{"encoder_arch": "vit", "model": "image VAE", "dataset": "photos of plants, animals and fungi (iNaturalist)", "train_examples": 155796, "image_size": 48, "crop_scale_min": 0.5, "horizontal_flip": true, "bottleneck": "kl", "downsampling_factor": 8, "encoder_norm": "layernorm", "encoder_norm_position": "res_post", "encoder_activation": "swiglu", "encoder_mlp_ratio": 2, "encoder_head_dim": 32, "encoder_fused_qkv": false, "encoder_bias": "all", "encoder_qk_norm": false, "encoder_parallel_block": false, "encoder_inner_norm": false, "encoder_patch_size": [8, 8], "encoder_conv_stem": false, "encoder_layers": 8, "encoder_width": 256, "encoder_positions": "learned", "loss": "mse", "latent_channels": 16, "decoder_norm": "batchnorm", "decoder_activation": "leaky_relu", "decoder_widths": [64, 128, 128, 128], "decoder_blocks_per_level": 2, "decoder_block": "plain", "decoder_attention": false, "decoder_upsampling": "transposed_conv", "kl_weight": 0.1, "init": "trunc_normal_002", "optimizer": "muon", "muon_scale": "match_rms_adamw", "learning_rate": 0.0044, "momentum": 0.85, "nesterov": true, "orthogonalizer": "newton_schulz_5", "adamw_lr_other_params": 0.0019, "max_steps": 16600, "batch_size": 64, "epochs": 6.8, "lr_schedule": "wsd", "decay_fraction": 0.4, "final_lr_fraction": 0.1, "warmup_steps": 830, "weight_decay": 0.1, "adamw_weight_decay_other_params": 0.01}
Rows from block 6 of the encoder of a small image VAE, named by matrix and row number. Rows with one number belong to one neuron. Each number is 128 + 24 x the weight over its row's rms, rounded and kept within 0 to 255. All counts start at 0.
After each neuron's rows are labels from the 100 images, of 14976, where the neuron reaches its largest size: "patch colour" is the nearest of a few named colours to the mean colour under the peak. Only what is clearly more common there than usual is listed. The data: photos of plants, animals and fungi (iNaturalist).
# gate: MLP gate (encoder.blocks.6.mlp.gate.weight, 512x256), inputs 86-171
# fc1: MLP up (encoder.blocks.6.mlp.fc1.weight, 512x256), inputs 86-171
# fc2: MLP down (encoder.blocks.6.mlp.fc2.weight, 256x512, transposed), outputs 86-171

gate.494 [ 90 146 136 123 121 149 147 142 128 217 127 154 105 127 143 111 141 160 112 124 122 113 129 122 149 122 134 113 150 147 119 123 150 135 143 117 140 132  80 151 166 161 112 114 106 120 115  95 123 117 134 142 100 124 153 163 137 147 107 125 195 142 125 120 128 127 107 146 152 153 133 117 125 108 132 113 173 107 119 110 137 111 121 141 100 126]
fc1.494 [108 150 154 139 133 153 153 145 154 163 107 149 132 142 113 100 127 168 119 135 132 130 130 137 133 130 122  98 134 141 121  93 129 134 157 112 122 118  83 136 147 154 116 111 118 133 143  99 107 104 134 142 128 135 133 140 140 139 108 130 186 139 116 149 127 143  89 155 131 135 124 133 118  97 145  94 152 106 142 103 139 142 126 129 136 134]
fc2.494 [125 155 129 169 147 132  95  42 125 141  82 113 106 148 103  88 133 120 129 124 126 150 113 135  71 123 107 164 134  95 136 136 149 136 119 160 133 136 147 157 158 114 104 137 120 144 120 127 139 114 146  95 160 141 150 143 109 130 147 150  93 147 123 139 133 108 162  99 143 138 132 137 123 119 156 145 114 136 131 164 106 145 110 130  79 143]
patch colour: white

gate.454 [134 128 123 128  70 129 131 122 122 113  87 148 124 147 100 145 154 108 191 167 170  93 151  81 138 103 158 114 125 148 135 112 113 108  69 129  91 138 165 115 127 140 105 114 113 123  75 138 139  94 143 164 120 118 148 127 153 130 129 141  76 147 100  88 137 145 132 137 164 108 107 161  86 119 119 138  95 130 131  89 142 133 149 108 131 144]
fc1.454 [167 125 141  95 133 119  71 121 115 157 124 116 184  98 136 135 144 166  72 153 133 144 111 126 109 124 118 133 162 138 110 171 150 103 155 123 141  97 114 142 143 120 124 102 134 134 129 106 155 144 105 110 145 146  93 134 126  77 121 111 178 120 122 110 159  97 142 118 112 150 113 123 128 147  77 108 186 152 126 166 161 126 133 125  97 136]
fc2.454 [117 138 128 160 119 114 103  67 125 186 142 126 121 132 145 150 112  93 109 142 169 132 110 115 151 113 145 135 114 167 130 128 116 123  99 109 135 120 154 126 189 136 107 117 129 143 130 137 117 121 140 130 151 144 128 121 117 135 144 168  91 149 109  78 131 148 121 129 137 148 100 151  86 144 129 109  82 163 127 102 140 115 124  79 166 137]
patch colour: grey

gate.267 [ 96  84 150 167  90 117 144  76 147 133 112 119 133 134  97 116 135 116 104  90 178 114 113 133 127 112 101  83 161 135 121 134 121 134 137 152 117 138 118 143 108 128 161 128 119 135 135  99  89 119 124  84 117 113 139 145 174 128  98  87 119 112 115 156 108 104 126  99  99 111 108 103 122 159 173  98 122 109 115 150 129 137 116  95  89 129]
fc1.267 [109 138 176 146 156 122 140  75 121 131 124 118 119 145  83 136 105 167 134 128 156 130  95 134 142 151 141 143 169 180 152 101 126  79 121 120 130 121 132 122 152 114  98 104 123 140 124 117 150 171 121 111 127 121 175 145 145 146 122  89 145  92 111 111 188 127  81 125 103 134 145 158 128 153 103 148 158 136 138 153  91 148 107 176 106  93]
fc2.267 [123 139 143 168  86 100  88 144  91 117 166 133 162 154 114 109 119 168 127 163 183 164 143 121 123 120 147 114 133 151 123 127 167 117 131 164 119 138 111 104 141 146  96 106 122 129 114 105 149 116  92 162 135 113 195 101  88 160 158 113  85 144 143  91 144 141 129 107 107 149 137 131 113 158 100 129 147 135 117 164 130  66 160 149 136 143]
patch colour: pink

gate.253 [147 103 135 106 137 153 162 108 140 143  93 149 159 124 152 149 106 116 104 145 112 105  94 106 130 128  82 148 108 119 170 114 100 123 146 142 142 118 140 142  88 129 119 113 131 150 129  81 109 140 178 135 126 125 116 119 163 122 139 126 133  97 121  99 107  95 158 113 165 118  92 147 159 171 142 113 168 134 134 114 139  93 132 139  92 132]
fc1.253 [148 158  94 138 150 130 136 137 148 140 130 137 117 114 146 134 153 100 100 164 118 130 133 109 194 107 147  79 131 120  88 154  98 101 144 120 114 168  93  98 133 145 108 146 130 140  97 122 141  95 147 117 114 134 105 127  91 109 131  96 152 138  67  82 136 106 107 115  86 136 116 101 156 137 110 112 114  96 117 141  98 156 116 113 104  98]
fc2.253 [118 121 135 134 148 115 173  57 143 116 169 110 131 157 109 142 123 108 124 124 137 124 133 162 157 122 118 130 114 134 141 129 102 131 104 117 119 148  63 148 158 136 113 170 182 117 150 118 135 135 123 140 146 159 114 155  91 118 172 127 129 126 122 127 133 143 112  85 147 106 117 123 154 116 121 149 146  99 119 139 108 139  98 118 220 108]
patch colour: brown

gate.96 [181  84 113  98 156 114 149 107 119 137 125 134 105 170 197 102 171 126 140 123 137 134 114 141 164  85 154 132 153 134 125 130 129 129 110 105 119 117 116 119 120 170 122 154  92 119 142 156  99 119 125 106 147 119 134 110 136 132 162 104 138 115 107 131 116  81 127 119 141 102 129 104 147 105 144 121  92 136  77 160 128 145  89 124 105 110]
fc1.96 [152 131 115 145 100 168 128 120 117 136 102 121 169  81 100 133 157 123  84 146  87 140 146 165  89 168  91 164 111  90 128 127 158 144 123 137 138 160 121 137  93 145 186 161 176 111 119 124 188 137 129 136 135 144  91 139 132 123 120 139 174 139 119 117 110 113 158 141 134 203 157 165 108 108 140 130 119 131 100 129 116 145 143 144 196 126]
fc2.96 [144  98 135 100 119 168 138 134 114 115 109 146  88 161 146 135 140 120 132 125 152 104 125 125 141 122 111 158  80 143 124 124 188 125 136 122 120 147 105 139 131 127 123 149 141 144 129 127 131 122 100 122 121 131 165 142  86 149 100 159 178 160 179 170 120 130 149 202 109  92 124 106 134 118 142 106 141 138 141 135  98 105 109 122 111  71]
patch colour: grey

gate.9 [118 112 122 118 112 140 126 138  91 173 134  93 164  86 128 133 114 147 174 124 133 136 123 144 102 126 106 115 131 115 112 114 145 140 142 157 187 143  87 135 137 131 102 133  92 134 131 130 115 129 155 111 122 121 117 113  84 113 120 107  80 155 119 106 164 132 141 105 122 160 158 163 114 119 130 124 134 129 136 122 107 122 145 124 119 155]
fc1.9 [ 96 146 148 131 151 138 131 115 113 160 107 128 179 154 147 123  62 154 144 101 168 131 129 121 151 131 123 129 128 143 117 111 121 123 139 152 197 159 133 130 143 166 150 126 150 145  97 122 154 155 147 147 108 104 160 129 125 181 132 150  92 139 101 111 118 193 171 134 126 125 133  91 127 140 171 148 122 104 127 108 108  97 124 148 123  87]
fc2.9 [ 94  75 141 117 140 159 120 149 135 122 163 186 139 126 131  79  99 102 131  90 139 157 150 108 130 152 118 148 120 131 127 126 147 136 109 165 135  94 141 150 139 143 118 160 180 155 110 109 111 120  99 129 106 111 163 146 126 156 137 119 167  94 117 148 130 152 107 116 134 150 152 102 183 103 139 168 157 119 105 132 141 199 162 129 111 119]
patch colour: yellow; orange

gate.178 [127 149 138 145 125 138 141 126 121 137 107 118 134 108 121 141 123 125 170 144 132 121 143 118 127 156 122 139 133 164 130 112 139 107 107 129 141 115 125 125 128 138 112 108 131 137 110 136 135 111 133 183 122 102 117 167 127 140 118 146 110 136 127 108 111 129 172 143 105 160 151 113  92 111 131 147 154 117 110 135 119 124 145 114 113 143]
fc1.178 [120 170 144 143 142 146 152 145 120 114 105 125 151 113 113 128 141 133 172 142 121 122 156 127 122 164 106 153 133 152 136 125 159 104 123 133 134 120 131 141 142 106 124 105 126 122 128 122 152  96 136 185 134 111 127 153 118 126 123 153 112 134 135 117 112 140 162 143  85 155 151  88  97 124 135 161 148 128 107 143 129 117 163 110 118 138]
fc2.178 [123 102 143 135 144 155 170 178 131 127 146 144 124 122 109 117 141 117 102 109 115 185 117 144  96 165 120 151 128 143 140 126 152 133 138  73 134 163  86 149  91 103 151 146 172 138 163 148 122 153 124  95 102 157 145  78 143 113 146 128 130 138 113 128 119 123 106 103 137 104 113 138 132 142 130 150 136 103 125  92 125  84  86  94 117 126]
patch colour: brown

gate.443 [143 123 122 110 156 104 127 124 143 144 124 142 124 148 149 121 139 138  71 121 102 151 104 128 137 121 125 116 112  82 148 166 153 146 147 137  97 142 143 125 132 105 125 167 119 127 131 111 129 135 132  67 126 162 137 106 128 104 135 147 153 118 136 154 168 124  95 152 130  87  96 117 156 153 135 119 100 145 150 119 117 110 107 139 127 105]
fc1.443 [138 103 113 128 139 112 108 126 122 161 109 122 117 161 136 134 123 123  65 153 107 164 115 110 159 123 127 110  92  88 145 147 133 167 121 144 120 133 126 106 134 137 106 147 120 151  98 129 124 134 149 105 112 147 129 113 123 127 116 119 176 124 112 121 150 118 121 127 134  94  99 121 167 131 147 119 102 144 163 107 109 146  95 143 147 123]
fc2.443 [140 101 143 137 116 148 137 150 145 149 125 119 134 112 138 117 124 139 146 136 131 120 140 132 109 127 130 127 175  19  99 132 119 125 116 113 146 150 129 128 184 119 138 111 109 129 125  98 123 122 118 144 119  88 143 161 102 137 128 120 119 137 131  65 128 100 146  95 142 164 116 163 127 154 111 119 129 112 122 143 149 164 135 100 146 159]
patch colour: pink

gate.184 [147 127 128 125 158 111 131 148 145 138 110 151 115 162 137 134 135 124  82 138 114 139 108 117 133 118 123 116 116  80 151 161 153 156 134 149  95 150 142 126 149 112 126 168 120 142 128 126 120 126 152  80 117 160 143 108 126 115 140 146 153 134 131 145 168 136 100 159 144  77  93 112 155 158 153 132 109 157 165 101 124 104 110 148 139 117]
fc1.184 [110 144 126 117 127 141 143 114 147 113 152 131 143  83 126 105 139 150 186  92 156  91 133 153  98 132 133 129 157 159 106 118 126  82 152 110 167 119 115 148 122 123 142 106 135 107 157 133 133 134 101 152 145 101 116 144 135 110 131 115  80 121 149 138 100 128 128 110 110 156 160 142 103 115 100 116 153 116  82 158 152 127 178 114 101 131]
fc2.184 [121 173 125 102 123 118 130  60 124 177 130 113 107 151 121 158 111 116 105 151 127 130 116 113 146 125 131 121 111 182 151 121 163 135 116 135 113 121 119 126 146 138 101 129 137 113 133 158 135 134 149  81 122 152 120  95 154 144 132 137 111 140 104 166 130 166 122 157 131 118 129  91 123 113 147 126 103 129 134  84 107 108  94 127 141 114]
patch colour: pink

gate.157 [117 123  72  93 137 125 188 114 160 129 143 103 113  96  91 144  89 163 139 144 131 102  85 124  63 119  86 115 149 157 125 177 107 140 106  87 122 134 154 148 126 113 128 102 149 103 125 125 170 154 179 105 157 132 135 116 181 135 128 114 121 144 101 154 159 131 139 126 109  75 123 171 151 174 115 186 115 124 144 169 136 146 105 128 128 102]
fc1.157 [137 123 117 110 145 144 136 134 102  89 150 132 135  73 115  86 146 148 117 169 121 135 127 132  75 137 101 138  64  82 100 140 126 104 118 155 121 125 139 108 102 123 117 148 137 124 129 103 167 144 124 137 146  69 164 113 138 106 131 173 150  79 137  75 110 141  74  94 138 125 135 195 139  88 118 126 145 119 146 155 160 114 141 144 101 175]
fc2.157 [ 97  85 111 124 122 104 131 128 103 106 125 151 148  75 101  91 143 136 124 146 122 101 167 147  86 140 105 113 144 158 154 127 136 132 146 150 113  95 106 124 131 164  94 164 117 119 148 107 122 190 111 129 159 129 136 122 113 165 147 105 163 111 147 145 139 156 120 151 105 155 131 124 126 133 160 115 111 137 115 132  98 128 151 144 171 138]
patch colour: brown

gate.332 [123 115 127  95  96 115 149 106 137 153 114 146  88 152 166 152 108 114 139 129 134  81 110 141 137 159 148 146 138 147 136 121 163 110 148 173  99 114 137 138 159 150 108 130  92 144 100 145 121 153 130 140 143 141 146 193 103 117  64 147 138 116 133 141 122 117 138 133 144 124 132 132 106 147 134 149 216 141 139  97 112 102 135 128 136 127]
fc1.332 [135  59 163  91  85 146  91 158 120 162 167 123 132 140 153 169 137 122 167 143 143 128  98 139 135 101  95 120 127 101 104 116 113  97 197 104 117 134  97 127 153 130 115 117 187 163 124 141 191 160 131 119  83 145 158 143 118 125  89 150 175 160 146 144 142 130 117 147 134  80 133  97  93 123 118 122 145 110 131 150 126 134 102 103 152 119]
fc2.332 [149 116 131 137 123 134 111  93 141  85  99 126 119  63 118 165 128 132 128 119 136 154 157 126 121  76 138 133 121 112  89 128 117 119 127 158 114 118 159 158 129 118 152 140 175 131 147 109 175 108  76 103 129 104 100 114 120 158 150 102 129 124 148 118 146 139 153 148 105 116 149 117 133 151 123 109  56 149 108 141 139  80 130 146 175 137]
patch colour: grey

gate.507 [120 112 117 177 133 158  75 129 146 126 121 112 162 145 151 156 100 125 127 116 100 125 126 101 142 163 106 135 156 172 122 106 125 113 132  74 134 133  82 112 117 169 111 154 107 138 112 130 115 166 148 126 128 131 103  97 141  76 152  97  94 139 142 143 107 145 148 141 101 110 111 134 136 163 122 132 133 127 144  73  69 143 123 100  83 107]
fc1.507 [113  90 102 171 128 170  84 122 150 150 115 126 164 132 135 144 117 129 116 119  77 131 130  97 158 145 102 138 155 148 106 123 116 118 150 100 123 131  74 102 113 178 109 172  95 151 111 134 142 183 156 127 133 141 101  85 133 101 148 125 108 130 130 156 110 125 105 142 100  88  89 127 156 134 118 138 119 160 128  82  90 144 136 122  83 126]
fc2.507 [149 148 145 126 116 129 184  60 122 119 171  99 125 112 123 151 126 120 138 117 128 138 118 147 154 118 130  83  92 124 120 132 166 117 110 141 131 127 134 119 151 142 122 128 101 146 147 107 100 116 136 106 147 159 143 101  93 143 101 133  84 114  90 120 147 123 175  64 147 150 139 143 122 126  88 127 125 106 142 129 145 132 132 139 167 148]
patch colour: brown

gate.92 [ 91 139 167  86 150 128 119 135 106 126 109 119 154 117  98 113 148 128  90 123 138 133 150 123 111 134 115 116 110 105 131 192 123 125 122 118 158 182 142 144 137 146 135 125 129 141 192 136 168  94 119 110 179 159 151 142 177  98 137 163 131 138 156 172 172 171 116 164 139 103  81 134 105 148 142 125 119 120 150 156 117 140 133 118 145 119]
fc1.92 [139 138 156 108 138 119  89 125 139 130 151 162 152  99 155 121 132 130  76  99 175 132 160  99 136 151 134 119 163 116 131 180 143 101 141 138 147 172  97 124 165 115 152 135 114  93 172 134 208  93 126 111 140 149 130 155 141 121 124 116  94 126 138 122 137 132 169 140 120 174 110  94 127 159 157 111 128 106 133 112 167  95 178 136 130 165]
fc2.92 [151 154  90 132 134 148 128 130 139 117 145  90 139 185 114 162 147 145 156  87 106 142  94 128 152 138 154 151 118 105 103 127 159 123 103 152 124  76 112 114 103  96 118 129 130 177  89 170 107 158 116 118 121 104 121  98 106  90 117 127 127 119  80 104 113 141 101 122 114 138 157 125 128 152 143 169 147 115 143 132 122 154 129 120  90 102]
patch colour: white; pink

gate.314 [128  93 115  89 127 133 123 111 121 103 103 112 139 146  98 141 142 122 105  90 147 137 119 133  97 129 160 120  93 133 134 132 113 144 148 111 114 110  64 116 140 105 117 143 180 126 141  87  97 120 142 108 145 136 150 172 125 125 110  93 126 101  58 145 129 130  77 141 130 125 118 150 127 129 128 135 159 122 115  93 111  78 155 153 138 158]
fc1.314 [124 154 151 132 147  96 117 115 132 127 110 124 146 112 115 124 118 126 129  76 146 107 107 140 178 115 124 142 134 129 137 135 126 106 123 112 173 109 135 142  83 128 129 117 139 129 136 106 135  84 108 114 149 133 129 112 139  87  93 112 178 143 116  92 107 135 118 133 109 150 179 113  81 135 128 146 108 103 151  83 128 142 157 102 125 180]
fc2.314 [163 135 125 126 114 103 127 125 123 157 115 142 100 174 147 109 111 142 126 111 117 148 181 130  85 165 103 113 142 131 139 130 105 127 128 126 116 182 114 133 148 120 103 174 153 101 133 147 151 133 157 159 143 135 185  85 112 118 152  95 148 105  99 111 147  65 132 102 140 137  99 159 139 114 161 141 104 164  97 182  58 130 110 121 144 139]
patch colour: pink

gate.274 [135 143 122 132 132 158 160 108 152  86 131 145  47 140  88 142 145 121 139 138 123 107 138 118 162 132 161 113  89 124 125  88 147 130 147 117 128 126 113 127  89 110 134 138 138  91  96 135 121 112 119 137  88 136 147  86  81 146  95 121 110 138 143 166 170 162  97 117  81 136 132 122 142 127 140 102 120 121 138 114 112  90 113 119 123 112]
fc1.274 [146 140 108 140 132 170 156 143 156  99 110 106  79 154 117 151 155 119 138 134 104 145 138 122 141 134 101 129 124 115 133  95 111 124 145 149 117 124 123 123 115  98 155 152 107 109 105 158 104  86 118 167  96 130 149 107  94 135  98  75 122 114 156 160 157 154 107 140  86 112 154 104 146 133 152 100  87 113 148  78 114  80 120 136 155 137]
fc2.274 [107 155 135 146 162 131 153  41 103 110 114 128 103 138 132 129 144 105 114 151 155 119 127 133  88 146 117 124 101 151 129 125 136 136 105 116 101 137 124 126 134 167 113 124 117  94 117 143 131 121 160 119 123 132 139 146 114 118 148 116 114  96 116 137 146 142 185 145 130 126 151  92 123 139 116 137 121 153 150 153 111 147 124  81 145 116]
patch colour: black

gate.135 [148  71 138 113 114 103  82 104 138 147 103 166  79 131 135  93 119  94 113 170 146 130 148 115 135 124 126 122 160 110 143 119 155 148 158  99 120 125  87 122 137  95 125 157  86 128 141 144 143 112 151 104 128 152 163 172 123 129 112 128 162 113 107 164 138 120 131 151  91 121 115  98 146 129 114 157 142 104 113 103 168 101 131 139 107 125]
fc1.135 [141 163 131 143 133 155 153 148 104 120 116  96 142 124  86 166 116 174 124  83 143 163 143 109  94  93 113 101  99 160 158  95 156 153 100 165 100 119 145 120 125  97 142 107 156 132  95 110 109 127 119 141 134 124  97 106 135 111 136 146 118 127 107 149 168 133 134 122  93 145 171 116 136 145 135  76  99 112 137 144  88 163 129 108 158 144]
fc2.135 [123 151  94 146 116 114 130  92 111 141 107 128 126 113 150 113 150 129 106 131 129 144 133 137 136 172 126 140 122 108 110 128 150 127  97 118 131 114 146 124 136 146 148 125 146 150 126 156 121 110 103 119 154 145 152 122 116 111 157 126 157 131 112 104 120 143 127  93 145 126 145 155 120 146 143 155 136 140 126 167 117 126 144 154 135 111]
patch colour: grey

gate.450 [112 140 116 110 126 147 139 125 116 197 131 122 149 114 120 140 122 111  77 130  99 134 122 136 154 110 124 118 143 141 136  81 128 135 145 129 123 123 107 138 139 135 114 128 119 128  86 141 119 124 152 183  97 115 128 139 134 155 122 137 148 141 142  94 118 131 110 146 117 137 132 126 106 100 109 121 144 119 135  95 160 123 157 121 138 145]
fc1.450 [148 106 114 125 118  78 106 121 120  95 132 124 115 145 120 150 116 129 135 111 140 129 131 124 120 142 131 142 124 164 125 173 150 127 103 120 132 136 154 108 104 144 119 145 152 127 140 146 146 125 106  77 141 129 120 118 144 132 148 138 111 152 159 138 135 117 141 101 120 144 142 114 143 174 148 151 110 161 111 186  96 133  96 125  92 116]
fc2.450 [138 115 123  95 105 125 171 196 136 119 166 149 176 105 135 174 120 132 135 102 131 125 128 117 148 124 150  75 108 151 131 123 100 122 143 125 122 129 100 106  90 121 159 121 145 105 133 123 132 142 137 125 100 109 108 112 153 122  87 126 138 123 131 104 121 157  91 140 121 138 127 112 120 135 115 119 139 112 132  99 150 120 120 139 163 136]
patch colour: white

gate.162 [132 128 132 124 143 111 119 112 135 123 134 141 136 147 149 116 134 137  68 112 119 137 106 138 123 121 121 133 121 102 134 154 140 144 127 131 110 144 135 118 144 107 139 143 121 123 137 118 125 133 128  77 119 157 135  93 110 119 140 136 159 122 133 149 160 131 107 125 134  92 100 133 166 154 122 104  97 133 136 111 125 107 125 143 140 114]
fc1.162 [131 138 140 125 126 144 143 127 138 112 137 121 124 105 135 131 141 123 196 115 121 117 136 129 131 139 130 122 146 147 118 112 102  92 117 136 135 115 126 139 139 135 125 132 127 115 149 132 140 118 129 162 131 110 125 158 128 126 115 133  86 136 132 118  94 132 126 147 116 163 139 124  80 103 126 149 155 126 107 147 127 122 148 111  95 137]
fc2.162 [142 126 126 113 122 157 117  87 115 117 149 139 104 139 123 162 131 121 112 126  97 121 115 128 140 143 153 119 105 163 127 124 144 130 140 131 125 123 112 137  78  98 151 131 122 127 146 143 122 131 124  86 133 168 119 147 176 116 107 121 110 126  93 156 125 145  99 160 117  91 119 103 118 158 129 115 124 145 140  68 146  73 109 160 135  99]
patch colour: pink

gate.68 [121 130 149 128 130 110 140 163 121 105 120 114 184 130 122 114 168 136 117 115 107  72 117 127  96  95 147 105  80 161 112 113 135 105 143 123 104 136 161  88 125 117 159 119 118 160  92 144 133 130 110  86 124  95 126 126 171 110  69  89 168 111 134 161 118 135 121 154 130 137 142 160  90 116 162 127 117 120 138 103 129 175 122 120 182 134]
fc1.68 [125 117 121 159 102 142 124 120 138 124 106 155 170 137 120 117 112 114 117 105 112  69 169  98 162  65 115 113 113 152 127 111 108  79 105 132 112 104 144 110 113 145 124 129 104 151 103 110 125 141 100  89 123 100 101 133 152  97 102  96 169 104 135 105  54 158 113 110 122 136 134 116  59 118 161 123 135 106 129  90 129 125 126 150 186 107]
fc2.68 [ 85 117 127 135 138 110 135 151 132 122  96 146 154  72 119  99 180 127 134 129 153 165 106 163  67 159 105 106 138 142 125 126 134 132 116 134 130 151  93 136 117 119 135 127 179 164 138 117 117 178 137 140 101 117 103 116 131 113  97 119 178 109 157 144 131 133 119 143 124 144 113 141 121 106 137 120 144  67 121 151 119 148 110 124 100 112]
patch colour: brown

gate.296 [113 124 131 122 126 122 147 134 124 144 101 124 145  91  91 123 109 101 189 127 117 120 155 137 125 167 106 146 119 169 159 123 131 140 139 122 129 118 154 145  90 121 118 112 125 135 132 134  92 154 127 144 163 125 122 137 109  80 115 146 137 149 107 128 153 179 116 190 107  97 117 114 105 140 140 137 112 130 184 148  81 101 153 134 149 151]
fc1.296 [136 134 123 119  97 125 133 129 129 152  90 186 132 133 135 138 135 148 107 118 217 141 110 123 119 110 158 122 171 126 150 123 126  94 127 155 118 128 148 134 141 141 132 113 130 106 121 154 133 154 140 107 132 132  91  91 167 142 103  76  81 122 169 141  80  82 116  86 133 153 136 153 111 113 119 129 144  94 116 167 161 143  95 131 105 112]
fc2.296 [105 106 113 146 102  88 121 187 128 134  97 113 143 117  98  92 147 139 129 128  63 137 150 132 146 117 160 115 116 135 144 123 133 120 103 119 135 129  90 140 116 101 142 102 154 124 108 106 103 153 147 105 121  96 125 132 126 135 114  93 128 127 162 138 120 141 134 143 120 134 132 125 105 143 135  99  80 137 152 113 138 112 157 153 122 142]
patch colour: black

gate.440 [159 170 125 133 109 121 128  89 115 135 142 148  87 109  90 100 121 148 148 135 138 127 109 113 107 141 155  95 107 147 110  84 166 140 115 140 122 115 141 140  89 106 110  98 103 126  87  94 114 123 119 171 118 108 115 136 133 174 114  94 124 125 121 143 147 162 124 155 128 148 124 136 134  86 107 135 156 136 133  94 156 149 170 130 104 142]
fc1.440 [112 104 134 120 143 123  98 121 143 134 127 142 163 158 116 130 104 129  93 140 126 108 122 166 150  94  91 149 191 133 141 174  86 124 163 119 138 119 172 117 157 145 136  99 136 121 126 179 110 156 112  78 120 157 143 120 143  92 154 162 125 156 129  94 119  98 110 121 139 100 143 131 105 173 118 145 132 106 119 142 103  96 123 110 118 118]
fc2.440 [141 129 131 114 121 140 134 239 163 114 145 125 125 132 116 143 121 144 160 113 114 132 135 122 127  82 138 120 148 129 139 124 113 116 143 128 140 140 117 119 116  91 125 129 147 141 118 130 137 139 120 148 140 111 122 117 100 141 111 101 133 149 159 130 126 108  83 120 108 125 116 138 142 115 140 116 112 120 118 112 155  87 156 122 128 116]
patch colour: black

gate.187 [ 95 135 108 128 129 134 134 111 116 201 131 123 127 116 121 140 131 130  92 126 122 121 111 129 152 113 119 120 142 125 124  88 143 138 134 134 126 125 106 126 153 154 119 136 116 124  98 125 117 112 154 184 102 119 151 146 136 147 105 125 146 147 129  89 115 124 118 130 128 152 140 110 105 120 113 118 167 117 128 100 159 119 149 131 109 144]
fc1.187 [ 97 149 146 143 140 166 144 132 144 163 111 141 128 116 125 101 133 148 127 140 131 123 114 131 132 121 114 107 143 107 120  80 123 118 157 143 130 129 105 145 149 117 127 121 105 131 129  99 112 121 148 177 130 121 139 134 123 128  93 115 157 116 107 118 123 133 114 163 127 123 124 134 110  87 120 115 153  98 143  81 167 125 148 142 142 142]
fc2.187 [125 147 139 170 146 131  84  51 123 136  84 106  90 163 114  94 144 125 125 142 119 136 111 135  89 126 106 171 146  96 138 134 172 137 117 138 133 128 150 150 166 119  95 124 107 151 126 130 127 110 131 115 159 141 156 150 110 129 158 138 104 137 130 141 130 112 168 113 127 123 132 137 126 128 145 128 114 137 128 154 107 146 125 126  83 126]
patch colour: white

gate.365 [110 167 142 152 107  69 135 146 161 158 124 116 110 119 128 145 122 138 125 187  90 120 118 116 125 109 129 127 110 138 124  87 152 133  73 171 120  59  99 139 132 135 127 133 124 109 133 143 110 148 141 178 141 163  89 111  83 158 163 115 121 114 111 170 103 137 117  88  73 120  99 131 120 107 152 137 134 151 155 113 150 180 120  87 139 101]
fc1.365 [106 143 151 122  99 142 139 106 148 122  94 116 123 138  91 103 118 103 158  69  71 167 142 166 125 144 139 104 145 131 112 125 116 167 107 148 107 118  98  90 100  94 118 150 115 125 162 132 139  96  96 144 105 110 163 141  83 125 112 141 134 129  84 143 128 127 122  96 141 163  88 147 148 139  92 163 149 129 106 148 131 161 175 119 150 164]
fc2.365 [149 122 168 124 156 110 158 122 126 143 113 118 173 148 120 152 175 146 131 210 123  96 126 136  85 101 133 134  98 128 131 130  96 122 104 123 166 116 165 124 100 130 143 107 104 117  97 141 120 113 141 136 140 134 107 104 113  60 133 133 121  84  91 112 124 141 174 143 161 108 146 155 105 114  99 117 108 126 161 120 106 154 145 118 128 126]
patch colour: pink